config.yaml
model: "sound classifier"
dataset: "acted Russian speech (Dusha)"
train_examples: 26041
gain_aug_db: 10
noise_aug: 0.01
input: "waveform_16khz"
targets: ["emotion"]
num_classes: 4
arch: "quartznet"
norm: "batchnorm"
activation: "leaky_relu"
depths: [4, 9, 4]
kernel_size: 25
wave_channels: 96
wave_strides: [5, 2, 2, 2, 2, 2]
widths: [96, 144, 208]
mixing: "mixup"
label_smoothing: 0.05
loss: "cross_entropy"
init: "lecun_normal"
residual_init: "scaled_by_depth"
optimizer: "soap"
beta2: 0.95
lr: 0.0041
beta1: 0.95
shampoo_beta: 0.95
eps: 1e-08
precondition_frequency: 10
max_precond_dim: 1024
merge_dims: true
one_sided: false
adamw_lr_other_params: 0.00074
grad_clip: 1.0
steps: 9300
batch_size: 128
epochs: 45.7
lr_schedule: "poly"
final_lr_fraction: 0.05
warmup_steps: 180
weight_decay: 0.06
adamw_weight_decay_other_params: 0.05
Rows from block 6, named by matrix and row number. Rows with one number belong to one channel. Each number is 500 + 25 x the weight over the matrix's rms, rounded and kept within 0 to 999. All counts start at 0. Numbers have three digits each.
# convs1: first pointwise conv (model.blocks.6.convs.1.weight, 144x144x1), inputs 0-71
# convs3: second pointwise conv (model.blocks.6.convs.3.weight, 144x144x1, transposed), outputs 0-71
convs1.0:515495496471512491533489490442508479508532491499499453489481489490489493463528526514557500505477465502542531513468507505499511504467507468501457517500493482524503539515492492538494532553485473511512484506476479503463
convs1.1:498505471457465553488517492523516454519513468520473486498499467519516530486512468526503504520503520500496529508556482504517519442487487522516525500468507511530481469510479522517498475543517535513505481477517528511479
convs1.2:489490485490508531524527509446501518479470513541475507468537453511450466548493513518544504476525497539483520482535514492442514533516524503479492489492509494527460476526504484523507486480457504498495531496514500480513
convs1.3:507491474500505497494461539490497452512531509518479514522428531526517513517534507518524532457498519503525479486513514512517520550489521501473521488488471519477506520478467423523498464487494509538496508460490532490514
convs1.4:483492482513496548490547488492478501487508526471461494509482498527528545512541461518462484526526538498477486500509504451497514526495517512593525484498478524521499477522572496526516488482485484508488490497498500549507
convs1.5:479491525487489484474498490489512487516523531469502476514473475536527549503501479508484524513517430504511493515472506477515519474537502496514507521496465519537534496522521494549522519537507505510490516518551465551512
convs1.6:502505476507509496466456464514504506490516466481457521495510487523492526488501503507542474487525471509474499497491474549437518543496491500506514479485569510525490484535502445518500437521488498496523561497530511514531
convs1.7:520489520509513469514532536484524481473492458500513481534521530515477489427493469486479456500523519499505496533520506525457485479476472534438522519512486526509516501505461490494496497517514504503520518498468504496499
convs1.8:501451499514520506487474469472466483503488486483515537462517473521472488468499513513538516488542548492481494535520491475487521511518475452502521496509493503518486495484539517478536523494513505510494464537485504506536
convs1.9:513485507514478515474476468482507486515473508474512533507505500530489505503540465504472514474495515461496528530527474506457593504543451503528529521549528488468486487486515548513507515512500475496474482463517495472496
convs1.10:462498502521455511474525496468519504466543510465535472495516471520497482477472514511498555511514484543518537535497540522511508491537501515500495503505486498520467572504500529530498506492505476484519461498494482459506
convs1.11:494540578509541504487475549501445481510525508482501547479515493484524479457489482505497563514504527536556501478485494484480511533521486487458507483499538498579506451515517496508530468516533530498516465521479472497506
convs1.12:519474510535494485488505489509499490450460544460509495495499535481496465479543510527491505506500556495490515459493459540491498535520524467503538485513493491498513496546545490501522444500478490503511455466506514546539
convs1.13:474493507503492521482476494514521427514515463511496554522508494499490521519479490488510514527522484469527500534497537478487521449514487474487501558529502486528427491489548514483484515532494464513497480496585524467497
convs1.14:509502477522448496520451486500534499480491527507508510493485498504489513447491478488485484482449495480484505442484485514480516493486531527516510499478463533506510491496524479536523504487534486479485500523521461496451
convs1.15:467506517436482488485481484513492471547513512525513494490475485479491482503519502550474506482506523500512526516540486486505506502457499486449502500476551503529521477535512553463525528460476503520448471469462507476532
convs1.16:509552525513505483496514488492482460477507454471503512481495508510465512478514509495461542476454561513515540498501494526504513456480530515470537496485503517479484479534448517531489547488468474519522472472479516524503
convs1.17:468486509527454554508508529490515470523512503514557502486518440517531458499500526483475498474530491482488520524477515449519511499555523490488477482553512540508500506507547512517521493463509495522484476516511492451499
convs1.18:513475499530480546476522476507513484497515520492521532526497538494511498521495490508518516457491501458543479490450500502522442520493530456470504534459460522473483512511509482461518487481530515522519477499518499484471
convs1.19:450511478494491481545459492465520487473516486516515452470490473527473488471506479490498529468519468517513481488495491535451489507496514504505534498531540544481465535501495510522485536501521505479556564506489524478525
convs1.20:464538525480507491495475486490511465484508507478479473511554512484485498496486521531462527469519509526535491553525450483481498522508509517496558517529495504490531486542508533462536511488504509463467525501493471506489
convs1.21:530486492507505497498438482508526547485517566508518425528492438463502505532492507487516526523483492520512456516480480526522517511514496504537457492451533500520487504495482552501485510480492544493460465483487493506488
convs1.22:529511501470537461507507498526492503447453515504535516514510500523480519538506474509466494501499483488506515497474509475502524460471509518520440501460473531522516485524480570468498478474474485541459480503505505508536
convs1.23:455493508461528499497521493518532516506496525516514470518448473489552501484519497511487529520461522503490536513494479542522460530529506501514489493502496493519507498500482486474533497497477471522520450513508477463521
convs1.24:508523507517515476453543507456513524474533518483524516504538477515496541520468499493480483471486484489489509507524484508483501527555498466506498516506473468483545502487515491488468516510515484492481512546483549511474
convs1.25:460451469497479499467472491499473460475486556529502468471557472487560509499466483509533495498494437501556498571532506465496514534492531479514508518520515506494553491487491518491476492531494512507466468526472526496494
convs1.26:507546489514493531519489505517508541507540522500533530517540535478487538472469491522502505510497487508480512509511513494486517495493474537524481490500488508503511540440537488496461514488511499516507503494475498480446
convs1.27:484527461503511541520552514494502449497494526493518507515520466501500530504448534529514530460536472505478521492434466450467476518489522515530504503468481462470488511528501503458499506513473507485527512515486504473516
convs1.28:492485505497535498498455489503460516486497501490529488535532542469481510471450506477525508511497476525493483520474495514512483549517502509500517490523513433521532516497497509492480521493480497489472513437500509506505
convs1.29:440498484499508493521512508503532514502484509512484469518516487456527537485484491498470463542524539487523487469525496480461464474508457489481450499532503510508538472439487534531536485483500533480533493524495524487454
convs1.30:509511505512529481511522523514526483485465460500513529490496520456471490499505514502517523515504509536532489526513516500454501528525525498488479498465492470514506500509483497532477497470486488474463497509480518527491
convs1.31:456463536473535498442538460501508454477500528462495523457486513472498499472484486514481516472481533530497501491476479527496465485526465482497485504541503483502486548510488524483491485533524484530486477498507500493462
convs1.32:526473486536501472501521503492491485491517484519487520469487478478509468477483493553455529507471467487512456536454497534493529467476512487491511500471514512517527508500512487444491539487531537490486470514451481473497
convs1.33:502531516481441532478513490455497480515474485500460507518488554510476456496479524503481507467513493502487498472483501581489494514474543489491513433454464535492515480495530511452546510527511478542501506512500513503454
convs1.34:475530536518473479461541526483505503545513486552486476528506490526523511493510501508461493539504490469503494455529529491516515505546445477473490509519468473466518502508507500511484517532480488517496502486447479477462
convs1.35:496471514488513469516481482470469496491469492526492484501473457503495528537521501465541444466464555535474487510521533490536555526506471489519493456485496451492514496501501512518537472511497456495494543496504508505511
convs1.36:469526529511541468508514516458510507537502502499483549511523478447513550447493549496497536504491502509525538504471443515494507504520518481478521478479494526509503483447513517558452519477514467500495501520507432453516
convs1.37:531500519505510534550544520509471507530517477507513523543461491458491486455495532537485512495497504518498509478477460516487473512475512493489506488471544505486514506514508528516506499457507529475497478571510503491500
convs1.38:535479472500492550467473514513479474434514492523522458491489489508491497453517462544514517471541511524501451496537511532480529517497492524499492497500516480478494497507507453479490526516481491510482450478518542509510
convs1.39:469459518485520493473508458492514499514468478504493518488521503473476539473486472498479497494434482532527472545527501549496488468510545538536536468474517505522527514490510521492514500454489494524483456496533499472504
convs1.40:488523456520469517507536495485495439513516427512515485519538507551490515516505495515501525533515526453484515452478535529496510535541455496534538511501496515496506483522513483498505459541504493499490500533492543491487
convs1.41:463531525492441513487487511534470503516480452516474524505503450522520508518494510516523520449464471467515457528521482494474484535501517542492494508558469487486483482546459507516512493478507498510510501487520497522513
convs1.42:498493536530541491493517508486533510494526503506473516448534484499472560495556507498479474509521503471481538500475512534527506490490522497474518467490532530479501470523537525457500495450477505516537500537546519523493
convs1.43:491461507469501583487534521525506508448532472498502492518495521496527454524491533492486526541476500566508523524500499520515465553488515463483486504544511490534507460506473484465485456491459479502538498492455484535494
convs1.44:502521507505516509431439466568494478514509508471479520503497500511535506486492520471511524533489539502517529501434528485462476469478458517512492536471493529488506553512477481520498475460517499532558478498515521526505
convs1.45:495485537534503466508460473477458476514519483493526514516484534509515474448453477524488507518523448518509484488504530487463474524461516505486502501522441481468509530524497461496518519512517487515515557457517516497505
convs1.46:506504519549448488497481517503499444485533488510500462476495492508504523499509525514452554475531491525475530529483491515508518511511519490495542522537463496498498535500495508484519486545490498496517533551515532480521
convs1.47:480476535475490539495520526486468476507452506506539515458535517485523498485441504492460464528516502506510540466492496465471509531491436487521533487451488497495489491544503478510462522485450512478476500538505517494497
convs1.48:500441509515524506514457525505498511448495491507496520494464533482494478527499522491490498469460485509530491493498507497443475511470512476530462453505476503497510477511506522496489490554507513511477504558450510550484
convs1.49:518511534508525545482487473473490509541542420522486492516468480535470556478527514491485441555546499489464481491513488491527492506476422515490507511517468501506499492533480477551515523469528477515522523502462478534521
convs1.50:477542520485542503550513473486489522486468519500471479527511501493504546489436439444507535502499523559481453472492513523538447492496526596456476536516452467485528529506480474508447513536533499535498489519475480508558
convs1.51:520525550486536483504453532507493502494531471484489481485459483505476508534504473463475506505527492494476501501501488498512537568513480521502472465431509491483467503516539548495514535493457490504522535455464493550482
convs1.52:497489526554532480519523524531502532431510461478487527519484510516502515451521464493428508468505514491510510516457483477430515533493457525474542479467477467497535480537486493544506500520530501494488518542491491477521
convs1.53:551530488440535471525484495489454517516487501504520510507539523517506481509504509544514457506519488455535513489453502503499520557478514513467483550470480539493501498544441519546525482521503519532527489514506486473480
convs1.54:482492418471511542517520496510488504541501507478477505482490472518512482490484521495529507504511498511471503505491493476531515502517481488475493475499521513473528456524475508548479521460458486478540486551518482547555
convs1.55:539533515522491480520489536509511506538494511526444473483482488478448467514468491460562500486435518483541515508524519490448535495541473488460518479488476507503535496538520498474498519486462489510464521511526478538473
convs1.56:509493538465476524536515506506483511507496476474457510477551516484529497506455478498449502483494528493469498499485500499488467508494554493481530476484524508500488481512482482470543547497481489477529481511521445469554
convs1.57:515531482469449494481485530479492500496513465532511542524488495480538468505481490505500511494501495562510531535482492516469550554476488485491475505501506492513475535470523596495498518505474497500476526472518548540485
convs1.58:477477503486494525561510478526503484519510502485485524499424471472533482478478524507550493504511482539535524521503528462450487513487417492489485481480502474533508532496489474535477441522475485509587500501511477483539
convs1.59:487486530506531542489458514503508457518540522484513524492528485481501510462465506521496474435461540481487500499458482491503493527512470499486474537478489517541504455498482497510545527473490494505486478450495449489460
convs1.60:477532534515513480486531519443518474503498495497509472523542560501541491462515492502462545443507496532501479496544525448466535479550509533527524482550504463498539458515487511503547490502496495510457511474532542531509
convs1.61:453507497467487522516488501500504465504501515472529535511495521495568473508504455511508532482532517461518497476513489488543534533500445511537502530517526525518465495515461488482519519465490518493485516522508522515503
convs1.62:478501488548493502529480500452481572505491529508504487480490470493492499474469485494463479498484500473488477483539465495509524504501441498515499491483508516504456506529501521522501478524466503528504506470532505495546
convs1.63:506466498507501513512505463533494460504562461486510506466497482535472506500494534486434485474521510501479481490461459487520492498512473504478501508547535512483492488494455485516517497537493524523526515489461496504497
convs1.64:500480526515498450477483510452523498509500538490482509495446487484550532489474511509444509489477537441500489544480493510519503476499496518494531451533511493514491539483532505499534507482450477478523477520538497521521
convs1.65:477518476489501531500562492415498469508530499473518499499491526492520526507459501469544501469470485493522528494478529501502461514534528447456501531476496519493462476510532447476527528492488501497520502519555529500499
convs1.66:525538465480497470505500487479473472535501461484479490518502490457494477546490516471521507498529546472492555485509531533521501458468509498526520510463495451513524499543520519467515494482548500469511515530522538483493
convs1.67:512507535496510449500506462528564491508460504491486499507520479520502510518497470549500485511514482498529474503476486468489508485493486493508491505482499473525510432472449454536511496512485464477536540462475484458529
convs1.68:516449481508499489510489484542483521535496504449465497529548527466460517518506497511474542481466510506469505496483472440525483508539508464520510510501491525487511523519549472530491485479521491460529523476518500474518
convs1.69:503479514511508480472528492498495465485542491499450479530519518516519524467502525499487487519494454495457506531513528514555511548454545527516518513505487532470523488506534495485549541514479494525530515477469515470468
convs1.70:486498520522516462578487481501507567521525462459506507525500465481497483525529494473480531526530493512488473494511527487517517464529486454456550484464478541470528507534485512521482480486510451521491502489502505492499
convs1.71:456507489503510502514542504536448522525477539503479496484512478526502515511464510503514462555511524460494457496517519483481483509516470447462477498475494502525530513450541496531509482504477481520510533504527484499475
convs1.72:474513461470474566492494513540466502483493497504485458525490491477487475471525537515483465553525481517486486470502448497464507531517453533485511500513475496537527480498503545539509514495482520525457519501499464502495
convs1.73:507490509523516499465474519564489525490474506571519486476496519480502547470530494514498498516528538529507507471482483505505528478532531490485454528534500469475489511506531515490471547463496518481521477457433480507496
convs1.74:472456430501506439500507510472513502513524500459498500569490506501544477521500472524529520505484506492501522470471474428480474492521450516509487525482502507520506500470439520490547527468491520487505489550461488503498
convs1.75:492533512471534503449494446543517501514510514457540473521514475523471487507490478517496494501495533462508489476445504473509509512517529505457480483475487493464500485468469498469558488519513469534491489514493494527516
convs1.76:525510514494486522519492538500478479465485497515476529488514508495491440446456487500508507543514452529516495493515534525486498478515490539495497500451537554508471488506548432530531539482512499507483479514485528480513
convs1.77:495528479475511519530473490508503485496500497500531508452503504493537481476515500514468489552516486504479535521533563487489497451493500527492516511545530529467499491479523523497489493442526470490486531469491468445450
convs1.78:495539526491467501500499528482511537534452498486526520432473516498548502532476446460519488538486473483527466518479540496519493482493463482455520516526447528527491544499479484490483506508448493484532503516490524504497
convs1.79:489494528498500483497546511479484524536524503503494476479548557511456532502503492492522511495495464510535526481498473496507519495474523503415504499475525537504502512509524533478478524506488481445512469498510527501478
convs1.80:502508463486554466483501502499516470529518539460481486506513501535501474497522443533494504474515521545505498494494527454440503563460506523532517513524501483518512474500456460478494509527502479510462500523498512518544
convs1.81:514496500513500522521508482494458467477568484539489490490490532529484491467547496609483553493524536541501490530504488499486518483454489496513474505488494525478437468496542499477540534490447513516459530487477441501485
convs1.82:497484480480513475449488486538474519518482448518493493527482505505472568531511511477458535499505516495515478486504494515516532504531528568515515523529523493536537510517448516505499470505504497493444498475536481522467
convs1.83:521492488506479521495553497492530474510552506491527501477508490479554494517506497517455536518458524553510485500466506485497514498473492537445544460558500484493487464468546487565493479470501474490486452542468479490521
convs1.84:523531509524543503521478510521502502510514494509516523495475497505506487486468468513498502514496500496462540508421474548598475526505472497460494497474517503493490470523524521526522474540450486465503487498538497499532
convs1.85:487475456513507520505506499456486486509482484499498493502461491509537490495523460523545468496463476483486527515504444506530496510511509482496507469496514485508539500474539550498498493494509493489489461497513472558470
convs3.0:487472519502495468477522499501520470497518504482472520531477505492499503492494508514520456497527452533520512495517493502470492478480487465476513450490511464470516440473510496484524486516538478522466490434478497473517
convs3.1:529487492519519513443500503520521489472489503469510505483504472508494518481530447468482496489516478440545531493514490509496545530507532504497526461520496467486479515494510482518495517485489521544503502502463492478509
convs3.2:499525497493467546497505503560532485493482460458504540547477482485442510494494483490511477431487516472504510507493566507525502493515502515514468492519520461501534495497502518466514550519492500480461547474508510508489
convs3.3:530454547542518497502485537494534513542487492476489538529487495494488471522456497544498545498477484512480513464547494498502458498571537468509491478541516521492501446494548515513525564492467476464471499497473530481489
convs3.4:465464534477464511490471518505535514495551448470474516503474525516486479465519471519520506492488482521515505510507496475493458528531481504495513482494528508476527527498504505475468484521479511497494497480500499501500
convs3.5:500515530518500502531516480507481502511488515476509433487462526480508484563502487530478494504502516504482478513491471519458504495495485524501508527510522542512495503491504492497512523491505468489475488516509494490468
convs3.6:490489539487444542489499496489511520516473491493521526497504557525536497500522530472488460536477467533480546522497506512504502500529453498481494506518544520478454488501500514501523489514528519497494476548480492502441
convs3.7:490481480517492528487543515494485498509467472490516498530498522463510532507512474488516513506482531543530477515530501518493462497513521461486477499517488518531469508482510512539488531486484486527492499487519529468445
convs3.8:493494507510484484493548501548491516545492531517490476533483518516514424523505506527523497517536518524451499489470486515494535478507558486524493489515498499490532497500512520474556531505509538476466532522527482464477
convs3.9:496508491514474503513538510523538478530503508499497498519520508480516506496528534471529511489484438512523494483505498555446481480485504534532471508526465511540529483493495551467481482503520501517486522492506480548500
convs3.10:495462482495488514487470531528500523478488523504517532470524450474520483517516501521488515503526490514470532510514483524475533513507528513511530496530466508515541525486496531484505480489499571516507480465527544491497
convs3.11:504494495517460552532487478502489495509498530505496519514513558506504518488493488499533510570541491474449481500511508523504507492576494486513529481550527485487489457439470494529491515478541536522499473485529491496485
convs3.12:523489535530447474509525504505512506501480473515530498521468516503574498496502519510504522545493514527481501473503495458478458514504533522506496477496494529519472545479506528507481498556485519482536526530506483529535
convs3.13:574526478524471520484503504525455555471500510460506460523509486501494488466443478521467469493487524486516489487486482491523455521486488538476522471504518475490577483524480517544489463505527552510504520490490459531494
convs3.14:530476525512511494508514492478525528440486495550536494496506493482493482478508499471497485499463484516517514489457522497513487484487519533467567511479508538433499506492484530480545542517523502532532518494450520509531
convs3.15:499512477564486488479498541555514542485533484456537499474478495482559522495456488478552458494527464480520528506471514498465495454484519542532535522475511492522461569473518524509465520513503517478463430445503493511515
convs3.16:478518504458487495473478448529481483459481498479490477496528505496453472488481490520495491531493505485483490537503516495482502467474523471493471511483459490527552487510483551511472496514470499479509527518479504472482
convs3.17:551498487516493493528488503494500514505474495494508510491477506502506492519486509521511511477509493511471484513499557506491524517460438468504494532505571521488501475515508484479493524492477516473469481500501432494522
convs3.18:515419506512527507478515556566495484512491545475436515483492495504518531511485517488511496520479511531482474529529508511514505530515457502469507506503493481522468467599548508478477492452431471507521475507502522481490
convs3.19:482451484541476497474482525514479525505507510491494496513477527485540460468504518544515519513506469470507502498445499485481476527511504492532451527465511502517540510536501498456464511470506518499514518508515466512528
convs3.20:518533527507485510469422480480461525467538530495458524486482468517508487487473473536443541489452508506496476515508512512507506505522495494479499503484492504458561481517543475500491499509509511490503495508519511502458
convs3.21:450541530520463474512474485504457469462498477479480505500509503479466459501503524510472512541530479479486491467498523515535454487493502544480474536489508473476508500510445480458506518501498476512474500494512461478534
convs3.22:484486510476448536488523482489476503532508501482493452513545528528493487504488492545523474551490532487448543522421505526534498507501481538492519483473510504520505474519460509465500482483495543540466459504511466507502
convs3.23:479493516538452532477509484490498494482490505492467483514506539505474513525529507453476491500510492489490531530483494481505477497468530536535488508503501495517499487465496511515496565516491497488474462471528493522494
convs3.24:491538488511511493478491494517523520444553478508470518496495468509494488527530508501500499474495536525478502488507445508499498549534453509518482512510516492526488519490483546529526515517501491462536464476509488528506
convs3.25:452524464494436473473512529524475480469466513496518489461496538466538472443509488488550533489462541533527514495545502468513499523478486471492476504530563523485479480534522501525497467524533486476541494503491482494505
convs3.26:512523532470505507488456544500515523481525524509514488501519526537512490536522515518490486498526506503483531508492514492515557492486529489485477527470504515455494529532491514520515509527465532506477531481499526503520
convs3.27:467496505472445530515490460518497511496473464506474503485467483502561495542508531569490470514522518518510503490531515479475560518470484514509537525449551467496481558515450472475482491500476513497446519517496533522517
convs3.28:518542497514535511525489504525457538487448498510521529500475536438475511481485503493512487488512528470519455521472489495524498519516502500498510496505530544460490488523536490497518498527509538497522508495473520530531
convs3.29:514464492535501499482491472500507505488531482511511485498570516534461514483479477499496533477488489489537543481480453489489463506467536514528502497446470492539464516497471482482505474496480477506489505479486490482478
convs3.30:518506531507510515506504487510523512515473516473498513486518505515503496477512533510485490532534534503536519444500484530500478493522490494494524504527472516500480486523504500505530495436484541466508485486500539463525
convs3.31:501495468513519529495433546514484544468486461540492480565515493448479490495523475511515511460530450480480500466522507521507495508525504517491499498486506478512526476502546466519487478536490484480475495470507529536510
convs3.32:517517509490521505504450510547497515498485450504506463518481486486494463511539480487495503481501493497450510477497493457527498530524513467502468503464472481504494504492549520489499506478533503437459518494507481539517
convs3.33:486513481451541524505564498501518469502524519456478515489501533502515470531510467533509522505481484494553505510544539484542489484471513531540502486487538524461513506560535520483548521490492466543524523499440530501490
convs3.34:497487545514448504527468496509579527548518474510496529475510514513542524502512443464555494471513507518509555513509514449527512505510483487473475518531493500539526563530530479529506514476514520462481497498470499504498
convs3.35:504482502482500516462508484528500510474483574501489522473484562522490495484485533507495504468474502503493488472474562475479510529521493477539531504472458549500497491512484477487465527489499511470547461493494470531508
convs3.36:506469486500493473514480450503490465498466496475505448542498539509500502483501526484514526498488503496509456485523520460486453480501496472516469516488504462455516500477528534545531518461504524529476540487510480482467
convs3.37:502498472496472504493486464455491509502525482452467507522570505515447498490470474485518439531484482494485465495460532495489490451561508519495519486565507494503477535508502483504528528520435493504468464500514505493482
convs3.38:484454506508520489494507477461497483508522470508477521483525515516535470560496544546457491498502505527518530496480518503469508492528523481470546464497529527544506520464509509471464473523451498529495478466508483475514
convs3.39:465485483505511482479497491510500464486479497522487506475459488490489583518488514508497474473474502497462492502492483528525435440527507498502468479540485495509473546515467482459523465464493519470493529492509512478468
convs3.40:515498526497494536475446492500513517535514482519460518484451494524513532517561481481475524475498528520479481513512521533466496520545497511566531494516494494527475511486463481539501497477492510506497516533455569495547
convs3.41:473510525492509474505482575501529518520497496479457508457502519504483513487492478478510538492546528532530473453511518513498491495516515530496504528486475545459493500507511486510497491452513518487491500530512483499478
convs3.42:543516486507480468515472483488485566537533460563470473523517545491503478487483476494564528501478503518491500463484477534507538491505508484539540474488508455476507475489546515470531485499506477473504476522552500523531
convs3.43:493464507477517479520570527477477488493453487474496468455515502500519527544506484525452481476462491509483507479525526457473523470503500525491503484491499544440496521442503426451509509525505511482531483500493481548478
convs3.44:533462483543514512545526483503443544502520509526457456526541526526523522510492454584485509474495513518501465509464525467471525470504531477458493521467504513503455516497526495525518516449498485503446510475519536446525
convs3.45:484489503486503521509503529520460471495503471505505489537488502478522524582496516508497520530494526533526523513446522497474508524476495503480531532488519516480500520538522523498541537529507501510514535510473519507507
convs3.46:512490562498525478535514490496473521536505493477529516516531472525508522447499503444537525442491488492586490501526467459506504495506514466468492556493516491499520459518496486512489497505522506519502449498474436478498
convs3.47:474495498473485505530542472452480448476497482542518510521515478522537534529505506500542461529447506486531544471478505476453533470492501509485520525484517465471481504533490499528498462514511519465493546531499537518510
convs3.48:520524496523528510519566444422515501509473476517486515454479493496482531509478485529512527501496513511487474480498443522488535492508497464496448522541474493510491496478551503508461499531522490492516534513497493485502
convs3.49:510448506498516475462497478514490492511516490452494523518514587490527483490480430505533498502480494500491522461477489512448498503501519505501511474510502506503491512478507521507506495472497507491510463508471513548521
convs3.50:513493566567489529529514468487498532502450522499493446524473493485544521506542494513542453459518501507473530504475551521555505500518498521534541479421561512504459461491497500528509522464468492489532518509497552488544
convs3.51:483477513528459486523536497463529497500495495521496525467485492499462502515506550526473475459488521514472509519515510510509498472473525485486497486480518471486518560522493490511504516504530514481529536529515470505510
convs3.52:553556527456451495460526511464489473490493493490483523480530524475488477509512537456514452510546514477451511491489465512503537472539537477529492521519520480498514486480491533521525486478524518569476518484460495473516
convs3.53:478502520488516572479486524508501526472550502500512510510538539470537469494494486463455449458545520490535537464536502514457522482488530516495522481491554506521499455500494488495510499489501478504510513526458495510529
convs3.54:498516512506475433487488536471538493515517515512499532505478482458502515477484521469485510485502510517506500494506523511514481522509532504511475574539533497470508546497517528521492500512468513471515491571488495501519
convs3.55:533503495525504510529468496457519517511512459498533484504515502497489511463491489475501494545493490469524507480541434485439555488464508477499453530461500515530529476506469480480518474472489470495511506503477506514490
convs3.56:439552492483492508495509498472519564494493484535512495448482527499484483546497483521466504496477452543529516513455527467534515517511515513514558491485498499531494541491431516458535502483487504509529451463489512508516
convs3.57:508511506513519560480478504461540540476498530494464490468517491531464536472518496470455499467534468511477516519448484472518479557507473509479504494474493506492540479479497535491477504491487535519520496541561504486507
convs3.58:483461496519465497479514461498488509529519511533503484518481502520508504489487477500512469503512505475482480457520525569487504519500505507509546447447452462502523539485499481471470492486513507515524464526571523513470
convs3.59:500489549519513538490477485508496498457524553471513514512520502497480530477483512483564466544484499513502531517484506533486467525527557492517533498516534477475547501497506472520548484461522505545516505503478523503540
convs3.60:529495510501466448478507508532526531471481464506452518520482554527504554466530501547512515525528504500510558496519481506505543486480537489515521550480491502455485510526489502464531509532485502504480456559490498515498
convs3.61:532559500491530513556501526477535484487489491523536515478512501480472526518450497509531462488498491528447487500440508509471472474484513500483499523549488479552559520502499530485485486521530504469466507476516516498455
convs3.62:527461483529524505479544481484526529551504507491480493494476503493480535499544478484522482534521471485533522454484501511470517469478489526528460497491462519489533471508463488487526453504501519479516493492481490488462
convs3.63:481521476547443497480452525479514463525489485507498444470542483523485536475470485505466524489485529491476499524507499482487496528455534501534498494493510504445505494536489473508548527470530498464515501545514509512540
convs3.64:471507484527463517472515490473507527513505530525471525489445505504479511542484503485468505530517492497519500498520474458505495567485475498475479490500477494477466447494485549434491497484509506488559547513471531503502
convs3.65:526509508517510465503522464513518483503498518497489477505448527539468515472457509560520489537526502459495476462477517536499507492528497507483482473492491458496530526547476549477504492478462509508507469502509422490528
convs3.66:480505517463493542505504504509478526451546487524521460496468476480500479501484489500495490476493504508538492478498468470506513492498515456547515523509514475525529496515488509458465508523486477480481524444506519449535
convs3.67:515528503462481486512497523472478521529497487469488513472498532486504526510491503510507531504504500501481505502493475506473496500489531495496488491467530458502473499511490500477516511468485497488511476495484494457495
convs3.68:490530464462539463551496473457523518493533548515545468530488528492430523502502524531497517467460496517475510539524511488532514509509517483470473505522449487498513532511517536497483520525498530526530480460503506516507
convs3.69:449503485497546485494521481519481547544512502501515486494517523533487490525516444501494502482539483503502519544456491550488540465523498480509485485471461479456496486480506507443466487472486480502499504495462574481500
convs3.70:501526510482480536511529484451508449519501506505508477516497482543497476534533488499508486446476495494514525542491447512481504469472466536482477514523503489496459493495512503509517485487512489494489538467523518489491
convs3.71:490516487511472473533479505483484523479475481505463504519484505505513543533481529468479509489498520506490523502517498458528461527472560492532510512518484518488485529484470503532452500519473493474502498512567492491535
convs3.72:526479526508481469490447494508493524463504506509549486519489478489539529498506474509495461475505522498535484510535482485533443484546512549496537488481493444504501502497523542478512488505469481484478537485489536510496
convs3.73:510458489528440526473543523546503537498496491503491531494461470512474503484480455509502489513508523465485460481547488510515471488483500466504509502484481513455562469473547439493564475450519568545508464426533520504513
convs3.74:523491455503507533536495475515512471451498491425493473456459501472532511523527482458506504462490538539491491448499522468480542531508500539489488500514513461511511495490499530470479489519503433452501465508495540524490
convs3.75:491525484497482536522480499503499509456546548509478536496520552502525493504442484474515513516506503505533463529465523506531543513549431493493463473510491499467517506521496535540495512494497502525506462513491512509494
convs3.76:488486495537504503462463492493528496482502525524496454463502493509446478509504499513510518511494465491521520496555464498475490466503483525515526501521489507491489493521474521482498459490517503504486518494520498520484
convs3.77:483492489504550484539495486504485501507540542499507531530531512501499495528491468521457484486478513490486511515465501476516530462487514508434488488475486489551457514492479496499512462509525538504513485499531498442476
convs3.78:514507524475490475514473486514556508518524515481552502506478515528456483521480486496518500521482448520503511468489528563483521484482537503520522475514484539495513511511481518490481503525487535470503522493498502512501
convs3.79:491524512566496516504529516475474503467469543484496537496484527488490517515493475465485559496489474470498480474493480496538492511494481462496482515507533493497510476508468506503481492512530491510474525488485512505489
convs3.80:460473442479485498468474464537530487502472477498532523521511558471494523447513522480463487517511491514468536516494519475525459517550431497476479489506521464447490524527474502549491513488469488510493524512528488505548
convs3.81:493459496487500494474540529522479530526501459533480521467505474475566502470484467524439484503537542504540470524489569518511458554464486479463559472495484518524493529509468495510518471547508502531529468503536490515498
convs3.82:504528468483556495509474508516494505557500498488487527557500517527492495509492519471485474554496465514475506513489511494505463440506542472524477532465533475531479465470482467455475518535517529498470519531485491503544
convs3.83:514503497519472515520560538505543503509518517508495496484522490481533530506537471484538506509530553511512494483464463526487475431500479497467533453470489519469469508474511529504506515498550551526488532469486526510513
convs3.84:514471476532458506509477478486516471534495507522495490474520467491508505478461520499534513498475562494472529494527493487470500482479527513442485513483498432483495473523480548485473508446556494481476485500488473536443
convs3.85:467511467474488508541462519497512492460497489481535531505512491512528480473527524522531482494505514514473519497462501487481484524527548502514489532504509504475533504501488499507519525489511478518501514530499537471515